Weights of a small CTC audio transcriber.
Training: adamw at rate 0.0024, batches of 512.
Data: trained on short read English sentences (LibriTTS-R), 26041 training examples.
Rows from block 2 of a small CTC audio transcriber, named by matrix and row number. Rows with one number belong to one channel. Each number is 500 + 40 x the weight over its row's rms, rounded and kept within 0 to 999. All counts start at 0. Numbers have three digits each.
Before each channel's rows are labels from the 100 clips, of 14848, where the channel reaches its highest value: "responds to" is what is common among them. Only what is clearly more common there than usual is listed. The data: short read English sentences (LibriTTS-R). In brackets: how many of the 100, against the usual share in percent.
# convs0: first width-7 conv (model.blocks.2.convs.0.weight, 128x128x7, each kernel summed), inputs 0-127
# convs1: second width-7 conv (model.blocks.2.convs.1.weight, 128x128x7, transposed, each kernel summed), outputs 0-127

responds to: voice: female (82 vs 53.8)
convs0.5:525504405544495509451472452468478537492548483487541482530477540544507530593526497560516511479487464437512479550469519580509511515473492520503471515538520480491484537479447582522410471444593512492505451487608517439469466516522522486465495526559450505463591487535499584480557485471511493551479505449488441523469478490478474496436574459493474477507508485402557447484571473487471445537527
convs1.5:510467427462515541488514440503487490513504513503521489446484480509502499500408492521504544524492500424499504520469377524501484483420456504500471489522462484514545476422484515469402484483498495485506488422495476481511503489450447507534488430514401523417455496475486521511442513515499475532416435444447467551455469488505511505478536468432397509460515468401499491415492443453519443465478

responds to: voice: male (98 vs 46.2)
convs0.93:499524453559528474503495525490510471519519525559474489439503481499530503501516502490500466532529361495481463479500523512508489467462545463472542529480523583494499501234544484498503416480501475505552516533439521499509505514366499490521475518501459497504512485449531517476486535451509451501499494505497531499495536568556529546523487477502497494502496472491472528515467499494518534532494
convs1.93:503441383434562530524523567501465481494479520496453552510512500495435519447497529449583521514529559531474517542414500484514484530519488447515568521509523492482506525441521479485514566533470492530528518521571522509536390458489372506466531545471535470563483489495517517499523548537535559490563450522552519525468427601500517465561492526556477503511484558507563494503500523509541485492498

responds to: voice: female (87 vs 53.8); the word "the" (52 vs 24.7)
convs0.90:478462556464491447482529498471467459478482437478429457494515481478516505476407527505423512500475555538519516495514474421482461497476509443496552504533454485496479478538545509472448523464493475512532476439557527500561484484450480520506542476457429473479384548502451496531424481524500498543523449523515422366504469551409499544468521493475555495480448519493502550500445498497480410425471
convs1.90:433587499588487483434487486504522478485452395463530511494493573528561528503535465540492503504496494543504480463482461488535524486481464472439488438476493552528546541452477515545489541537544551525533502467515383503547457543531466455544496507446470489535516454561554513494511510475485513538512505417459514459616470466502491480503461458464482419489502524428555429466431476547549509499479

responds to: voice: male (98 vs 46.2)
convs0.76:520496455494496514446476487502476491534513515494467564567519466507483498490486525499464434508499548515508504470330533507514505487517480426535429468514496416478497494525508480500492580486552532487524594543411495495518388453428479434395453533453463498520480461459506524456486569496508434514486481448519562458523493497558492510603473461528540507503509467514480540504497504489487503521500
convs1.76:467543545498479466488509540493421492446537538498596511527508470503510503513520532529539464514520476498536516503475500557479449525553511561519415498488469504472596518514463462523458481597440480506423475509535557487469421496446372495511515461498518505525528529576496479487501526528472519502532544495496634522435514432494499465460449494502513494528580484500482463513514522510415465535573

responds to: voice: male (81 vs 46.2)
convs0.110:448518529516514481449511434462534518503488520461457582486529486486522448516466551539544491522481447529520436456507482498580490479481498493461557417476466461489493548468544496468426575496459584510530509473517503435550547435508457480536516551447458535450483469429410515529443607503555492477537535502472533473508562509463547565558483507535512488486561501441472578476510470523488432516483
convs1.110:493466528543514458465494365497483489502478473506590544520446473508532538458525462528521503443462486530496496508551515538437499516444533434528459524462507482539498516482439506497452522452566437438493464476461465572468442511495554431498531459450487479501532535453495494527500456492423508430461462525402553507474432549543512469511416483541486544488576485494533500528499504555456467451429

responds to: voice: male (86 vs 46.2)
convs0.124:472463513529534441515458477501474518475529523475541528531503490469512542479541499533402425534440440455541511556456541462463447487467515511464563522547549442490501455412557557546470535515496489487484466509516555558515609497567430495594468518493516472475496547462478490530494590520549487468465477420491492511479612492486479484470470454485506425523551501504442523533511517516475452540527
convs1.124:438554511503477507511456489477490516500485530442515564462502500567491521503420472538587473514501491464458387496557418539523537502475528492537515559501507493554446490451459540517460536526475487469594468505475490480478443473459649429508416547475448502475489492502537523515539515500509469482445496501451448515452480524480592499460499499445526486504508485524525522509496428477433444441525

responds to: voice: male (73 vs 46.2)
convs0.26:402553510423477559504516515547440497471439478479454510493485505534523511470420536534501511549523508531561504479508541501509466515525507523429469478515520370500514543508520448504514562549534421512506549534476516523549472437514503521522501505483504498512380502534534500455542470493530472531517427624440513465558510460497498516535498520492546577521532491506519567544502487511457546444423
convs1.26:477415499498496458496433479508407495509430491451491468465483474468454508502491424514492479491585473520489494553529489481490512493500475506546524547448486557464522477495517451506501454454434493441451431461487504525495500505440493517459470441526462591530466543405461541517490538461508500493465441554454542475451552421469499448493476507487590492490466482515591433468537540426472518483408

responds to: voice: female (90 vs 53.8)
convs0.36:474560426446482526518442541416432499503471489454554465526501528521512501505547525517488535462554489537498529539523498546434429514466512385503477518476563534512499493494541439484497503492491412475526513537458512564523537514481521521514509469453495472489494495509553460514420460439474469507462424565463376451511587501456563495580505466566496531491479504519581494483488501471500546457506
convs1.36:470487481460497462511504519457532519490543474542441487439442543423458522506402490493511515502470540469478476496494522439532509469470495589453539502556500447453443547569559499417580512492541564437488481535568473453464522528451415503433495460495497526507499576448531486478520490498557503506506525531501421585447492519465532477407553517473549515521487481538559497449478498491496529548449

responds to: voice: male (84 vs 46.2)
convs0.11:519474485588490525382483410531497507487490490535425522503485450457531518445514530515516540520522463478465523484479525382556445504502526526482479393525430435499499536526498465531394535510477498424504519490456513541536521512512504530500505575510437492509527528530481476520438517523496489489523483501585477541518578521463500474525450453474542493556531547521465525481502535394481441542507
convs1.11:492451559521485435456442453489484495505524530484501462494508471583455464541470533548523484472548478488470435465503440439463523492518442443435449479480532463454522500444563536557521497492467508517456490480534526461438535462493588549556525512581478466527521494478527451471585486429474485503464455544439467541545455539518539501544513550548482485534431521512493509488479489563540543399414

responds to: voice: male (72 vs 46.2)
convs0.43:439435497501494488539472423482519471489494465539475462478469503521500480472461599436455491519471467492512482428496479479548493492507542477457512438498437427512503579450497507475478497495566528563526498548494549518560526490499543490509585500567400456492416555478432419479466525508489492501489531610472538398511491522504497505530464443482511567485498508481548499535457463509505554464433
convs1.43:436457503452442464475504424537494458496506455492571504485561490499468463517435452547503387513492487509484418528494504475443505568509526427461528562473525532448506502557507475506566492462477470435512546502487501510498523511473496513501482483575486477613464481487486489488465466493481477516466465452451510446434546560481467513457447526563437495560486504563543494494485536459468522510366

responds to: the word "you" (42 vs 14.8)
convs0.112:474597485544463540534535436497531475543489538460485498478495524513514570509494496480443477456462445451464473461498481486534532386475513492532455493566539620475504486429537442490490466526499519499540530449546463388552465506445499514502483505446442421472481512486587507465451512484449476494460479480487535534515486503539528499531487557442463480480428449408493526440502501478467519496447
convs1.112:494520554452519489483477627508515530532551477556501518515516501485534494472574424567508464456514574508514514549516544486477475505511513533531631483495488503480475462410498492476500502528557507481549500497469553495467503520569541512497458468465575497464525537562340509490477484475464446450530530460557503546479482538471494473503504519484522484473492474572467477482491500568565423480521

responds to: voice: female (89 vs 53.8)
convs0.64:492567517494423504516508515549435459490455446521419485474538562544484509503503439507455512528527507505486491526533517525493430554480488546477529504544459534469465488494473455445484420436525448579513431540518491460516475464477470485510541445500497480457422459449525557462427464456434491505486546588460491442480421504525496463560491506494466483515414555480520580451464489436447522487450
convs1.64:472430460391484495511491473508455424464506378493562484499491563476525506487529497559467486485541534532543557493553557431530532460506500456507507527424502498514513533434503483443483531606488541487492480520541502530504524525488479495467477510509518493493488566505456523440475538539502418457518440476491459512423498465469492500568463485528532586474418522478610459510517520524523570489489

responds to: voice: male (89 vs 46.2)
convs0.104:501495432538476502497517526489517436448572484391479590488482475488436528471501505509467545474440446519448545463469479498501529525439480514493441506521536503558492505463516521459428483468525480562471459475412562572525441539427486445478460491473470490471472468467524531434477642437485442502444507525510521450504506504557551533513538463481502530483513465513456460508428467465469518518477
convs1.104:548500453508499547518520481509520459490516505451546559425441492535474470484483502513512515479515513494516482541444476625520445509514493554520533517487477516527524508594484487522474463464478489472492547464556497481548529534466291464467513534455544517440506466490578488542461482569492522474582493470490547472459463496497443457517534480466478531466470459516460510471536481497586492495541