config.toml
noise_aug = 0.002
n_mels = 40
tokenizer = "word"
depths = [3, 3, 3, 3]
optimizer = "adamw"
lr_schedule = "wsd"
weight_decay = 0.1
Rows from block 2 of a small CTC audio transcriber, named by matrix and row number. Rows with one number belong to one channel. Each number is 128 + 32 x the weight over its row's rms, rounded and kept within 0 to 255. All counts start at 0.
After each channel's rows are labels from the 100 clips, of 14848, where the channel reaches its highest value: "loudest" is the band of the loudest frequency at the time of the peak; "strongest on" is what is common among them. Only what is clearly more common there than usual is listed. The data: short read English sentences (LibriTTS-R).
# convs0: first width-7 conv (model.blocks.2.convs.0.weight, 128x128x7, each kernel summed), inputs 0-127
# convs1: second width-7 conv (model.blocks.2.convs.1.weight, 128x128x7, transposed, each kernel summed), outputs 0-127

convs0.17 [164 179 168 168 127 135 147 126 118  91 137  95 115 171 138 139 182 131 142 129 136 138 132 102 128  94 155 198 154 119 139 144 147  94 125 129 121  95  85 112 127  54 148 118 131 155 157 201 112 141  72 163 167 122 160  70 151 134  44  97 123 120 166 148 140 161 178 117 164 177 134 160 120 149 102 142  96 116 108  83  58  77 138  72 107 134 107 111 114  65 119 107  85 110 121 152 161 158 178  88 108 158 120 154 107  94 112 140 158 148  89  99  55 197 130 122 154  96 143 120  81 124 121 151  93  75  81 126]
convs1.17 [180  49 136 168  86 127 179 136  98 145 132 114 126  61 100  86 125 151 114 136 141 135 163 106  83  69 157 118 104 127 125 175 116 143  98 143 115 124 129 160  92 125 148  81 169 140 121 220 173 109 120 113  78 186 164  97 132 112  92 142 167 157 132 169 128 174  87 161  86 144 117 189 139 154 104 131 117 151 100 102 157 149 123 122 119 171 102  66 156 149 127 113 121 125  67 120  78 151 183  99 144 110 121 100 155 145 136 101  76 113  95 120 149 145 124 163 172 111 165 118  74 103 154  67 153 173 108  66]
loudest: 250 to 500 Hz
strongest on: voice: male

convs0.84 [172 178  77  95 120 128 127 147 167 133 110 122 105 144 162 113  76  64 140 162 120  84 142 164 131 157 134  61 102 125 143 159 109 160 138 137 139  91 109  89 123 121  38 161  92 125 114 119  98 113 154 196  75 104  71 110 127  68 185 107 112 140  60 124 110 129 112 103 118  95 139 109  98  89 141  69 163 100 145 147 115 116 116 141 193  82 159 114 163 159 165 114  78 129  72 157 102  76 102 133 119 102  91  81 138 187 130 137 130 100 167 105 132  82 100 173 129 160 100  98 131 145 146  86  96  83 126 124]
convs1.84 [114 111  68  99 150 182 154 155 158 152 100 134 128 130 120 143  86 108  95 137 172 105  82 109 115 135 103 112 200  97 146 132 173 149 117  94 159 173 151 119 105 165 143 109 114  60 122 182 102 103  91 139 129  99 211 115 143 136  78 156  88 147 160 138 118 130 117 134 166 112 115  48 184  78 151 129 172 173 141  77 122 126 115 156 117  73 127 118 117 146 109 116 170 129 176 104 110  64  83 167 186 143 128 103 165 155 102 180 129 122 163 111 106  90 155  75 172 167 146 105 135 164 102 147 162 153 100 175]
loudest: 500 to 1000 Hz
strongest on: voice: female

convs0.16 [100 225  60  74 110 153 115 135 132 108 162 121 125 117 133  92 116  88 223 154 132 151 104 133 109 138 124  28 112 134  85 163 157 114 156 138 112 127 150 118 137  79 139 113 137  83 114 181 134 159 164 132 128 125 116 164  93  85 119 141 183 117  84  96 149 150 130 126 142  94  74 132 137 123 157 130 149 126 113 152  74 176  87 120 139 152 179 112  80 151 174 110 149 148 121  89 109  85  79 120  81 134  79 138  78  80 107 145  98 119 122 103 121  83 135  76 155 123 121  83 177 103 144  78 122  71 137 130]
convs1.16 [128 120 114 130 162 109 154 108 137 137 100 133 100 143 111 148 109 111  89 122 146 113 131 115  92 125 116  68 148 136 129 135 115 153 116  99 162 109  87 116 165 175 147 124 141  86 150   0 107  85  93 105 128 139 112 189 136  42  87 137 123 136 154 138 105 139 137 113 114 111 130 145 133  83 164 110 117 110  41 128  89 148 166 130 121 142  92 167 165 131 133 123 126 159 149 108 193 143  61 140 137  79  66 127 171  47 164  73 109 153 138 162 135 130 121  75 158 173 155  87 118 130 158 167 127 196 122 166]
loudest: 500 to 1000 Hz
strongest on: voice: female

convs0.121 [156 130 135  89 118 151 151 151 104 130 147 123  74 120 136 147 165  90 152 167  48 131  90 137 148 132 133 139 101 101 151 135 111 164 107 144 135 171 128 135 128  87 134  90 125 133 172 165  89 146 150 133 176 107  50 144 167 102  98 162 117  40 233 100 105 126 136  67 140  98 144 115 147 120 151 144 112 136 137  80  72 104 214 174 119 176 100  94 100 127 128 108 147 124 126 118 103  94 125  85 187 122 164 125 152 120 132  95 100 168 177 115 132 106 114  85 114 110 165 122  77 141 124 123 118  45  75 132]
convs1.121 [118 147  61  98 112  97 138 145 132 145 116 158  91 141 131 128 142 169  99 128 140  19 143 146 102 132 140 210 134 187 156  93 122 136  95 120 123 121 139 116  89 124 117 156 166 124 144 157 185  84 132 114 127 132  89  95 103 223 125 133  57 147 127 194 129 188 132 118 158 122 147  89 126  97  81 134 125 124 170 111 109 165 117 128 102 137 113 102 157 140 136 174 110 123 100  93 134 126 201 101  93 205 187 127 110 143 136 119 138 142 103  52 129 114 143  99  88 126  98 106 104 121 145  69  86  75 113 130]
loudest: 250 to 500 Hz
strongest on: voice: male

convs0.113 [136  64 175 112  91  56 131 150 107 123 111 130 142  82 111 109  66 119 124 169 125 112 110 110 129 112 100  94 106 128 165 129 118 189 186 127 138 158 125  95 103  65 147 116 135 107 100 236 125 132 150 210 117 133 146 134 122  71  83  63 170 103  81  73 135 160 153 130  99 117 176 116 112 152 139 140 105 166 182 103 136 195 104 132 108 148 136 138 104 127 114 142 135 120 139 106 125 136 176 145  64  85 167 117 154 108 160 133 103 150 103 147 135 118 148 135 134 182 171 133 108  70 115 118  69 157  73 114]
convs1.113 [131 170  40  73 133  83 126 145  86 129 164 139 133  98  74 146  96  58 138 105 158 125 129 161 118 118 162  90 151 145 151 173 171  92 109 133 108 138 104  88 142 137 121 121 137 144  82  23 122 118 101 110 160 139 138  75 182  98 104  99 104 142 116 138 113 135  93 137 119 121 114 150 114 132 156  45 142 113  76 140  91 154 129  99 108 152 107 107 119 146 112 157 142 197 143  99 128 113 107 133 123 160  35  83 114  95 113 124 161 141  99 135 116 174  96  29  86 124 130 109  80 102 110 127 170 130 144 132]
loudest: 500 to 1000 Hz; 250 to 500 Hz
strongest on: voice: female

convs0.117 [103 168 161 136 106 140 157 104 152 124  77  89 137 104  45 125  75 172 114 152 137 183 152 118 139  92  76 158 111 157 131 131 156 157 120 175 100 156 121 100 103  41 156 123 107 121 162 130 101 137  71 136 134  91 156 151 160  75 114 116 147  88 125 103 130 147 129 183 132 120 150 165 153 117  96 152 168 137 131 103   0 112 146 124  62 106  86 152 132  69  79 115  98 137 109 146 149  99 110 148 171  80 135 134 110 126 134 156 188 131 127 162 121 145  95 125 132 121 176 125  86 124 129 140  65 116 104 170]
convs1.117 [115  68 122 137 149 127 143 135  88 139 100 155 149  99  73 141 212 105 124 127 115 152 101 163  98 117 118 163 152  93  99 119 101 114 206 153 123  63 128 142 156 154 108 128 108 147 111 179  84 131 114  95 114 136  65 103 100 144 134 111 158 117 123 108  90 173 198 145  91 107  72  86  64 176  77 134  74 122 100 166 104 134 103  97 134 132 177  74 166 107 122 145 157  70 120 124 111 193 183  94 152 119 148 125 128 131 172 121  80 152  94 103 121 168 125  76  92  88 126 133 109 124  92 177 133 170 164 106]
loudest: 250 to 500 Hz
strongest on: the word "you"

convs0.15 [125 182  95  89 133 122 187  71 163 128 121 135 131 119 136  53  80  77 145 171 155 116 144 119 136 157  90  82 103 144 110 157 101 108  95 136 162  86 103 133 155 113 183 114 115  55 184  28 160 125 160  96 140 123  94 118 130  86 117 118 126 112 140 115 140 124 115 129 137 120 131 108 139  68 169 134 177 145 138  94  77 149 120 113 117 180 124 123 134 176 157  29 154 130 176 169 155  97  90 146  87 136 126 144  60 118 137 132  91  91 122 130  80  89 132 145 134 130 172  77 138 133 188 117 147 120 131 163]
convs1.15 [162  80 108 144 114  98 183  99 112  59 142 113 123 141 127 113 119  89 121 131  68  86  71 101 118  93  99 195 118  66 110 132 156 133 111  97 118  96 157 140 140 155  98 165  92 197  78  75 103 139 113 136 132  94 155 160 100 123 144 140 208  96 164  79 103 180 119 174 140 124  73 141 136 118 134 102  69 105 165 174  91 116 151 148 116 128 112 149  95 125 143 141 117 143  78 156 112 118 117 163 103 135  88 165 202 144 173 144  93 140 142 185 195 182 130 131 154 135  85  94 130 130  83 139 156 140 165 130]
loudest: 250 to 500 Hz; 500 to 1000 Hz
strongest on: voice: female

convs0.6 [150 143  99 139 146 138  99  74 137 134 120 158 108 188  97 109  70  59  98 176 171 158 127 107 141 162 127 105 123 169 103 150  74 126  81 153 154 169 134 119 142 109 113 149 120 128 105 107 123 121 121 133 114 148 120 117  65  96 117 117 176 160  87 107 128 166  91  45 173 125  73 107 112 134 214 150 125  99 128 153 139 160 166  98 148 161 162 117 134 119  92  75 138 147 172 146 151 126 115 140 158 107  97 133  24 125 149 139 158  42 122  59 136 116 125 200 169 149 145 128 123 126  98 127 135 106  88 156]
convs1.6 [102 122 159 116 151 113 166 120 111 169 127 118 137 146 141 136  92 106 128  97 102  90  75 114  82  96 120 132  99 121  57  93 116 139 125 113 135 117 171 114 133 141 176 138 155 114  76  40 120 134 170  50 102  75 111 133 154  96  56 214 106  87 123 127 114  92 133 144 135  87 161  60 156 144 107 196 119 144 128 174 167  89 117 153 117 160 130 127  86 132 137  87 116 116 137 105 153 146 102 117  95 146 145 163 214 139  76 112 145 147 142 162  87 163 173  73 130 184 132 118 169 142 148 125 175 130 142  99]
loudest: 250 to 500 Hz
strongest on: voice: female; the word "to"

convs0.116 [111 128 100 116 148 115 201 131 144 105 140 116 138 130 152 114 119  90 106 120 135 136 111 150 133 145 116 102 147 153 108 143 129 144 141 131 122 198 111 132  91 137 183 117 107 143 101 109 154 150 100 135  70 159 138 153 103  96 155 142  57  71  90 125 106 141  79 101 157 141 116 115 164 138 160  18 145 166 158 127 115 115 134 132 131 102 138 126 127 135 115  46 119 103 160 127 119 137 112 131 178 123  43  50 102 159 103 137   0 133 141 144 112 125 136 122 119 134 133 125 165 135 128 163 128 127 126 129]
convs1.116 [ 99 159 125 138 165 147 158 117 117  78 127  87 127 147 130 145 157 107 137 140 101 150 167 157 138 123 132 137 110 131 152 135 107 144 109 166 161  98 223 200 119  71 149 121 128 129 100  82 113 121 133 145  79 190 134 124 120 128 148 104 125 142  78  94 153  34 114  86 103 155 141  82 163 133 107  95 135  88 179 142 100 188 142 107 136 147 127 112 129 150 166 154 162  57  92 102 103 114 127 112 223 107  33  76  88 126 152 153 125  73 142 141 114 167  79 122  95 150 132 102 104 117 138 179 126 150 144 140]
loudest: 4000 to 8000 Hz
strongest on: voice: female

convs0.39 [126 158 140 134 121 137 122 116 131 104 151 176 114 136 157 103 110  79 109 133 140  96 162 119 162 146  96 135 128 144 116 170  23 111  86 142 111 126 152 112 164 116  60 113 166 121 106 131 173 138 117  60  67 135 103  85  64 118  71 148 116 165 118 120 138 130  98 141 107  91  99 123 122 119 213 159 145  57 131 128  61 174 111 118 155 152 124 172 113 103  67  62 144 186 140 173 140 114 189 147 109 178 121 161 129 114  77 131 147 121 128  96 102 138 152 157 122 119 133 184  83 100 146  80 102 174 119 128]
convs1.39 [112 174 178  88 149 170 147  74  93 134 123 160 160  89  51 119 129 104 114 124 169 130 120 133 104 133  77 131 125 128 102 164 102 154  69 122 120 221 135 121 115 129 159 114 139 116 146 151  88 162 154 155 110  98 177 105 142  72  80 166  85  86 141 127 142 143 114 140 126  94  99  96 131 109 171 234 119 118  78  93 126 136 173 139 130 163 109  73 157  86 141  88 136  97  99 112 160 136  56  57 134 153  90 168 122 168 166 113 144 148 141 116 156 134  99  57 146 149 174 128 127 138 125 110 129 153 104 126]
loudest: 250 to 500 Hz
strongest on: voice: female

convs0.72 [127  91  55 126 141  74 112 120 146 111 125 129 113  82 138 106 119  64 153 140 128 126 122 137 155 147 133 153 116 126 108 158 136 141 126 119 121 130  82 136 124 157 150 145 107 149 164 154 125 130 151 131 165 103  84 178 135 129 116 131 137 107 138 123 100 147 115  79 146 142 147 165  92 107 160 113 113 137  74 155 132 109 147 125 133 149 195  52  88 192 138  74 150 139 153 116 126 118 110 157   2 140 142 106 139  52 116 125 103  97 114 114 121  91 140 160 126 120  84  88 135 108 103 116 195   0 100 148]
convs1.72 [169 228  61 163 139 106 130 135 167 107 123 150 128 139 148 157  94  61 154 110 166 126 142 136 113 135 157 147 139 136  97 107 132 120 126 149 101 120  88  99 160 103 109 102 145 155 158  94 109 128 112 122 121 134 155 164 146 126 157 136 105 137 125 241 153 147 143  87 159 171 137 133 115 103 108 147 131 148  47  83 166 128 132 113 120 136 135 106 123 134 111 132 120 183 102 168 119 125 108 134  17 151 147 118  82  74 102 100 136 158 122 111 107  65 113 120 115  78 119 101  73 148  87 155 134  58 129 206]
loudest: 1000 to 2000 Hz
strongest on: voice: female

convs0.91 [131 110  83 124 106 133 142 156 166 123 158 120 112  94 138 141 102  89 158 161 114  78 115 154 118 130 133  55 123 120  84 154 155 114 157 102  78 177  88 114 136 132 120 135 110 132 135 149 104 170 117 203 117 152  68 157 146  72  98 135 116 151  91 163 151 166 130  70 160 146 101 175 119 124 121 144 186 139 115 114 128 130  62  96 113  97 155 139 105 162 136  46  76 133 114 113 112 113  72 125 157  95 101 117 211 131 127 137 167 124 137  86  77   8 159 138 138  88 116 136 117 106 119  91 144  69  98 130]
convs1.91 [136 244 107 131 131 142 131 140 201 109 169 165 133 143 108 130 141  82  75 103 121 160 137 147 137 170 107  88 143 122 127  89 106  99  69 153 156 183 128 102 161 146 139 115 124 102 140 155  86  93  97 137  98 136 111  82 110 135 129 153  83 139  90  99 110 121  74 149 174 131 143  80 145 139 124 122 100 128 121 125 135 163 172  61 123 134 196  93  95 117 124  80 136 152 105 139 116 107  53 132  80  88 117 103  71  73 103 154 133  83 152 128 182  83 120 147 111 135 109 112  85 129 118 160 183 124 123 210]
loudest: 1000 to 2000 Hz
strongest on: voice: female

convs0.50 [124  78 140 134  94 109  93 105 101 124 138 144 125 114 133 160 132 155 151 142  55  83 167  99 136 127 137 191 117 101 121 112 171 130 118  98  83 165 133 104 148 105 110 148 106 129 118 137 111 116 138  93 197  79 147 100 150 155 122 134 156 121 137 140  75 134 167 148  34 144 137 132 127 131  62 122 101 140 138 140 157  35 116 154 178 170 101  65  50  98 104 162  99 108 117 160 136 119 210 149  46 120 159 116 129  58 143 110 169 136 141 147  95 167 127 138 124 131  72 158  96  82 124 160 124  99 135 125]
convs1.50 [120  80 127 137 109 134  80 150  76  98 114  72  98 100  46 107 101 114  88 167  70 146  97 130 153 128  81  91 126  88 130 159 110 187 138 122 123 127 151  77 121 136 135 124  79 153 119 121 106 151 183 145 153 118 158 216 137 136 154  75 116 120 146 117 108 104 179 142  74 100 132  93  93 120 121 135 118 102 227 137 164 120 159 163  95  68 128  99 119 118 143 134 170  65  82 136 105 114 177 165 145 153 128 130 144 161 139 135 183 118 118 165  91 113 125 140 156 169  85 148 104 140 167 145 200 164 135 100]
loudest: 2000 to 4000 Hz
strongest on: voice: male

convs0.68 [138 106 106 132 138  50 151 189 122 147 119  86 103 113 144 173 110  87  95 143 151 127  76 140  94 207 155  68  81 109 136 124 100 126 147 162 201 141 126 165 134  81 132  95 146 142 100 103 168 148 125 150  76 139 123  83 179 122  63 128 156 161  52 118 169 130 103  97 138 118 153 102 114 145 117  63 138  80 154  90 168 206 120  99  66 142 114 164 117 140 129 144 152 115 145 121 154 113 127  85 141 108 185 122 107 180 163 128 158 146  89  63 145 140 125 178 129 171 123 125 151 105 146 120 150  97 120 154]
convs1.68 [117 137 138  75 104 200 129  83 146 126 112  81 138 110 157  71 101 148 154 168 119 115 115 175  81  77 109 124  78  80 172 116 130 127 111  57 138  97 158 103 106 133 108 153 128  97 134 134  65 126  72  75 104  83  94 122  94  91  98 123 112 111 109 134  89 122  55 134 147 134 105 128 153 174 132 140 107 107 161 165 136  99 123 139  85  55 148 104  66 102 129 100 113 134  80 119 137 145 151 117 190  60 113 146 188 125  96  83 178 128 132 162 175 105 102 111 117 144 158  79 144 177 133  86 146 134  90 155]
loudest: 500 to 1000 Hz
strongest on: voice: female

convs0.45 [109 121 107 118 109 141 120 107  57 144 121 106 114  49 102 159 141 111  82 125 120  87 153 136 105 107 156 102  81 132 145 111 116 140 123  90 145  95 106 118 126  75 161 106 110 118 151  32 122 139  36  75  88 117 123 144 132 123 132 108 120 114 130  99 145  99  58 129 135 153  62 136 166 115 142  80 122 103 133  94 138 106 151 117 123 114  69 218 131  97 133  85  70  81 129 106 127  81 139  50 186 138 131 166  52 141 145 135  97 179 108 190 149 142 118 121 133  90 111  93 141 149 138 140 131 128 102 129]
convs1.45 [157 105 106 110 170 116 131 138 134 152  77 155 152 138  94 125 122  81 135 138 142  76 141 132 143  95 136 133 160 152 174 167 148  99 117  88 143 103 122 132 134 136  74 177 135 100 148 104 169 134 106 135 130  88 137 114 117 159 152 151  97 148 151 146 117 180 111 148 142  22 129 152 181  89 161 137  91 130 160 120 159 134 139 140  93 160 126 136 169 137 130 111  73  71 109 140 140 130 167 117  18 163 126  92  67  87 169 121  68 173 117 122 110  88 128 136 198  63 194 115 134 132 125  88 108  72  83 162]
loudest: 4000 to 8000 Hz
strongest on: voice: female

convs0.38 [120 108 141 127 113 101  68 176 119  51 167 104 115 136 113 121 125 139 156 133 108  87 120 155 127 105 167 153 127 102 165 120 189 154 107  96 138 151 109 137 141 101 138 155  76 163 147 158 107 125 112 176 204  57 137 155 133 127 149 128  78 147 130  94  48 117 121 159  34 115 163 117 130 136 129 145  92 114 131 136 152  99 140 138 113 111  71  68 119 124 151 142  83 130  84 124 131  72 159 222  82 104 108  40 138  99  82 154  98 128 167 121  80 160 118 147 139 179 107 131  99 137 107 130 164 128 114 120]
convs1.38 [167  60 156 162 134  90 105 133 147  67 122 117 105 156 122 164 109  91 116  98  97 114 129 127 146 112 146 129 122  73 152 178  49  98 146 145 146 105 138 132 110 141  73 125 141 245 153 177 115 142 117 130 117  74 149 152 152 118 101 174 135 117 112 121 103  65  99 143 118 155  98  84 180 129 115 156 119  34 107 110 202 121 147 212 144 128  88 136  97 142 127 175  97 135 121 130 158 108 146 156 121 167 161 164 110 132 106 113  96 129 138 141 142 141 118  85 131 153 134  79 154 158  76 105  77 140 123  89]
loudest: 250 to 500 Hz
strongest on: voice: male

convs0.25 [188  92 147  94 135 152 186  89 187 136 113  97 149 156 133 145  77  34 108 153 127 111 140 143 119 164  66  74  75 154 146 127 111 155 136 161 185 147 134 102 145 101 174 103  94 120 127 113 140 163 127 149 110 151 108 146 103 121 152  80 105 143 129 129 145 148  53 147 148  99  97  77 185 119 156  67 143 145 171 116 126 133  96 108 135 102 145 115 115 136 171  16 118 100 140 140 108  94  88 144 153 109  79 114 129 170 103 146 142 137 131 130  95 101 134 161 183 134 185 113 132  49 124 144 119 160 124 162]
convs1.25 [121  89 161 153  90  62  81 157  93  67 182  91 118 197  52 139  64  68 103  66 100 168  88  93 108 140 158 163  85  89  77 136 137 117 129 129 155 110 158  67 107 103 151 169  75 124  93  72  82 178 140 116 143 127 141 137 142 129 115 146 123 143  99 133 136  95 136 143 113 143 123 104 164 133 121 180 114 120 176 140 144  80 133  86 136 143 119 165  77 117 134 127 185  70 155 149 122 125  92 100  84 158 122  95 111 111 110 128 116 134 129 133  76 151  92 143 197 147 141 118 112 124 101  84 150 107  81 129]
loudest: 4000 to 8000 Hz
strongest on: voice: female

convs0.97 [143 129 111 146 115 101 153 103  89 127 106 116 120 126 141  94 169 215 136 142  92 126 135 148 107 111 178 153 158 113 156 100 154 126 112 142 110 219 110 117  99 143 146 135 133 146 112 161 121 139 151 126 164 107  92 114 118 141  81 125  97 111 133 145 122 103 139  91 178 124 122 157 148 160 123  86 118 172 101 159 148  96 109 150 128 167 173  65 120 159  75 215 119 150 101  90 138 104  88 102 133  89 163 125 156  52 102 119  24 145 121 102 118  48 116 155 157 100  98 105 145 123 148 108 126  16 122 104]
convs1.97 [130 101  98 204  96 132 124 105 102 135  94 123 128 118 147 106  83  86 107 109 158 137 115 148 154  97 119 203 101 180  83 116 124 126 124 115  72  50  85 162 119 103 107 136 166 131 118 148 172 144 110 150 120 125  73 130 140 172 136 173 137 132 191 163 134 142 167 126 171  78 113 157  90 162 147 165  98 125  90 123 143  93 170  88 122 142 153 157  89 150 119  83  97 137 108  84 104 127 137  73   0 173 199 163 143  86 128 125 152 127 109 116 165 101 156 124  98 121 137 154 140 137 128  97 114 110  93 131]
loudest: 2000 to 4000 Hz
strongest on: voice: male

convs0.99 [144 112 136 143 128 163 118 114  91 158 159 164 137 152 132 105 146 105  81 137 138  97 179 142 142 141  94 112 145 135 150 122  71 105 110 138 146 237 132  91 123 115  89 103 155 123 151  79 127  98 144  98 113 176 104 133 108 105 116 117  88 186 127  93 109 178 119 106 139 103 151  78  69 144 192 209 149  77 145 137 132 157 126 153 134 133 158 110 108 117  85  56  95 129 144 105 150 131 150  79 106 141 101 199  29 110 139 125 193  56 105 117  67 120 119 139 129 124 138 114 131 172 121  89 118 165 135 146]
convs1.99 [ 65 115 141 156 108 125 151  95  66  89 159 140  99  90  81 156 123  64  74 133 139 114  80 150 163 153  97 117 122 109 176 118 120 113  96 105 109 107 113  56 129 165 117 129 142 136 153 108 140 128  88 152  97  98 125 150 100 143 138 192  91 107 176 145  38 100  91 158 151 118 131 116 204 101 147 216  88  50  72 110 141 125 158 117  98 174 122 159  97 128 116 127 142 109  96 117 122 134 102  90  42 141 178 169 118  89  94 131 112  96 149 140 128 149 121 154 148 140 131 101 143 158  88 146 119  94 147 131]
loudest: 250 to 500 Hz
strongest on: voice: female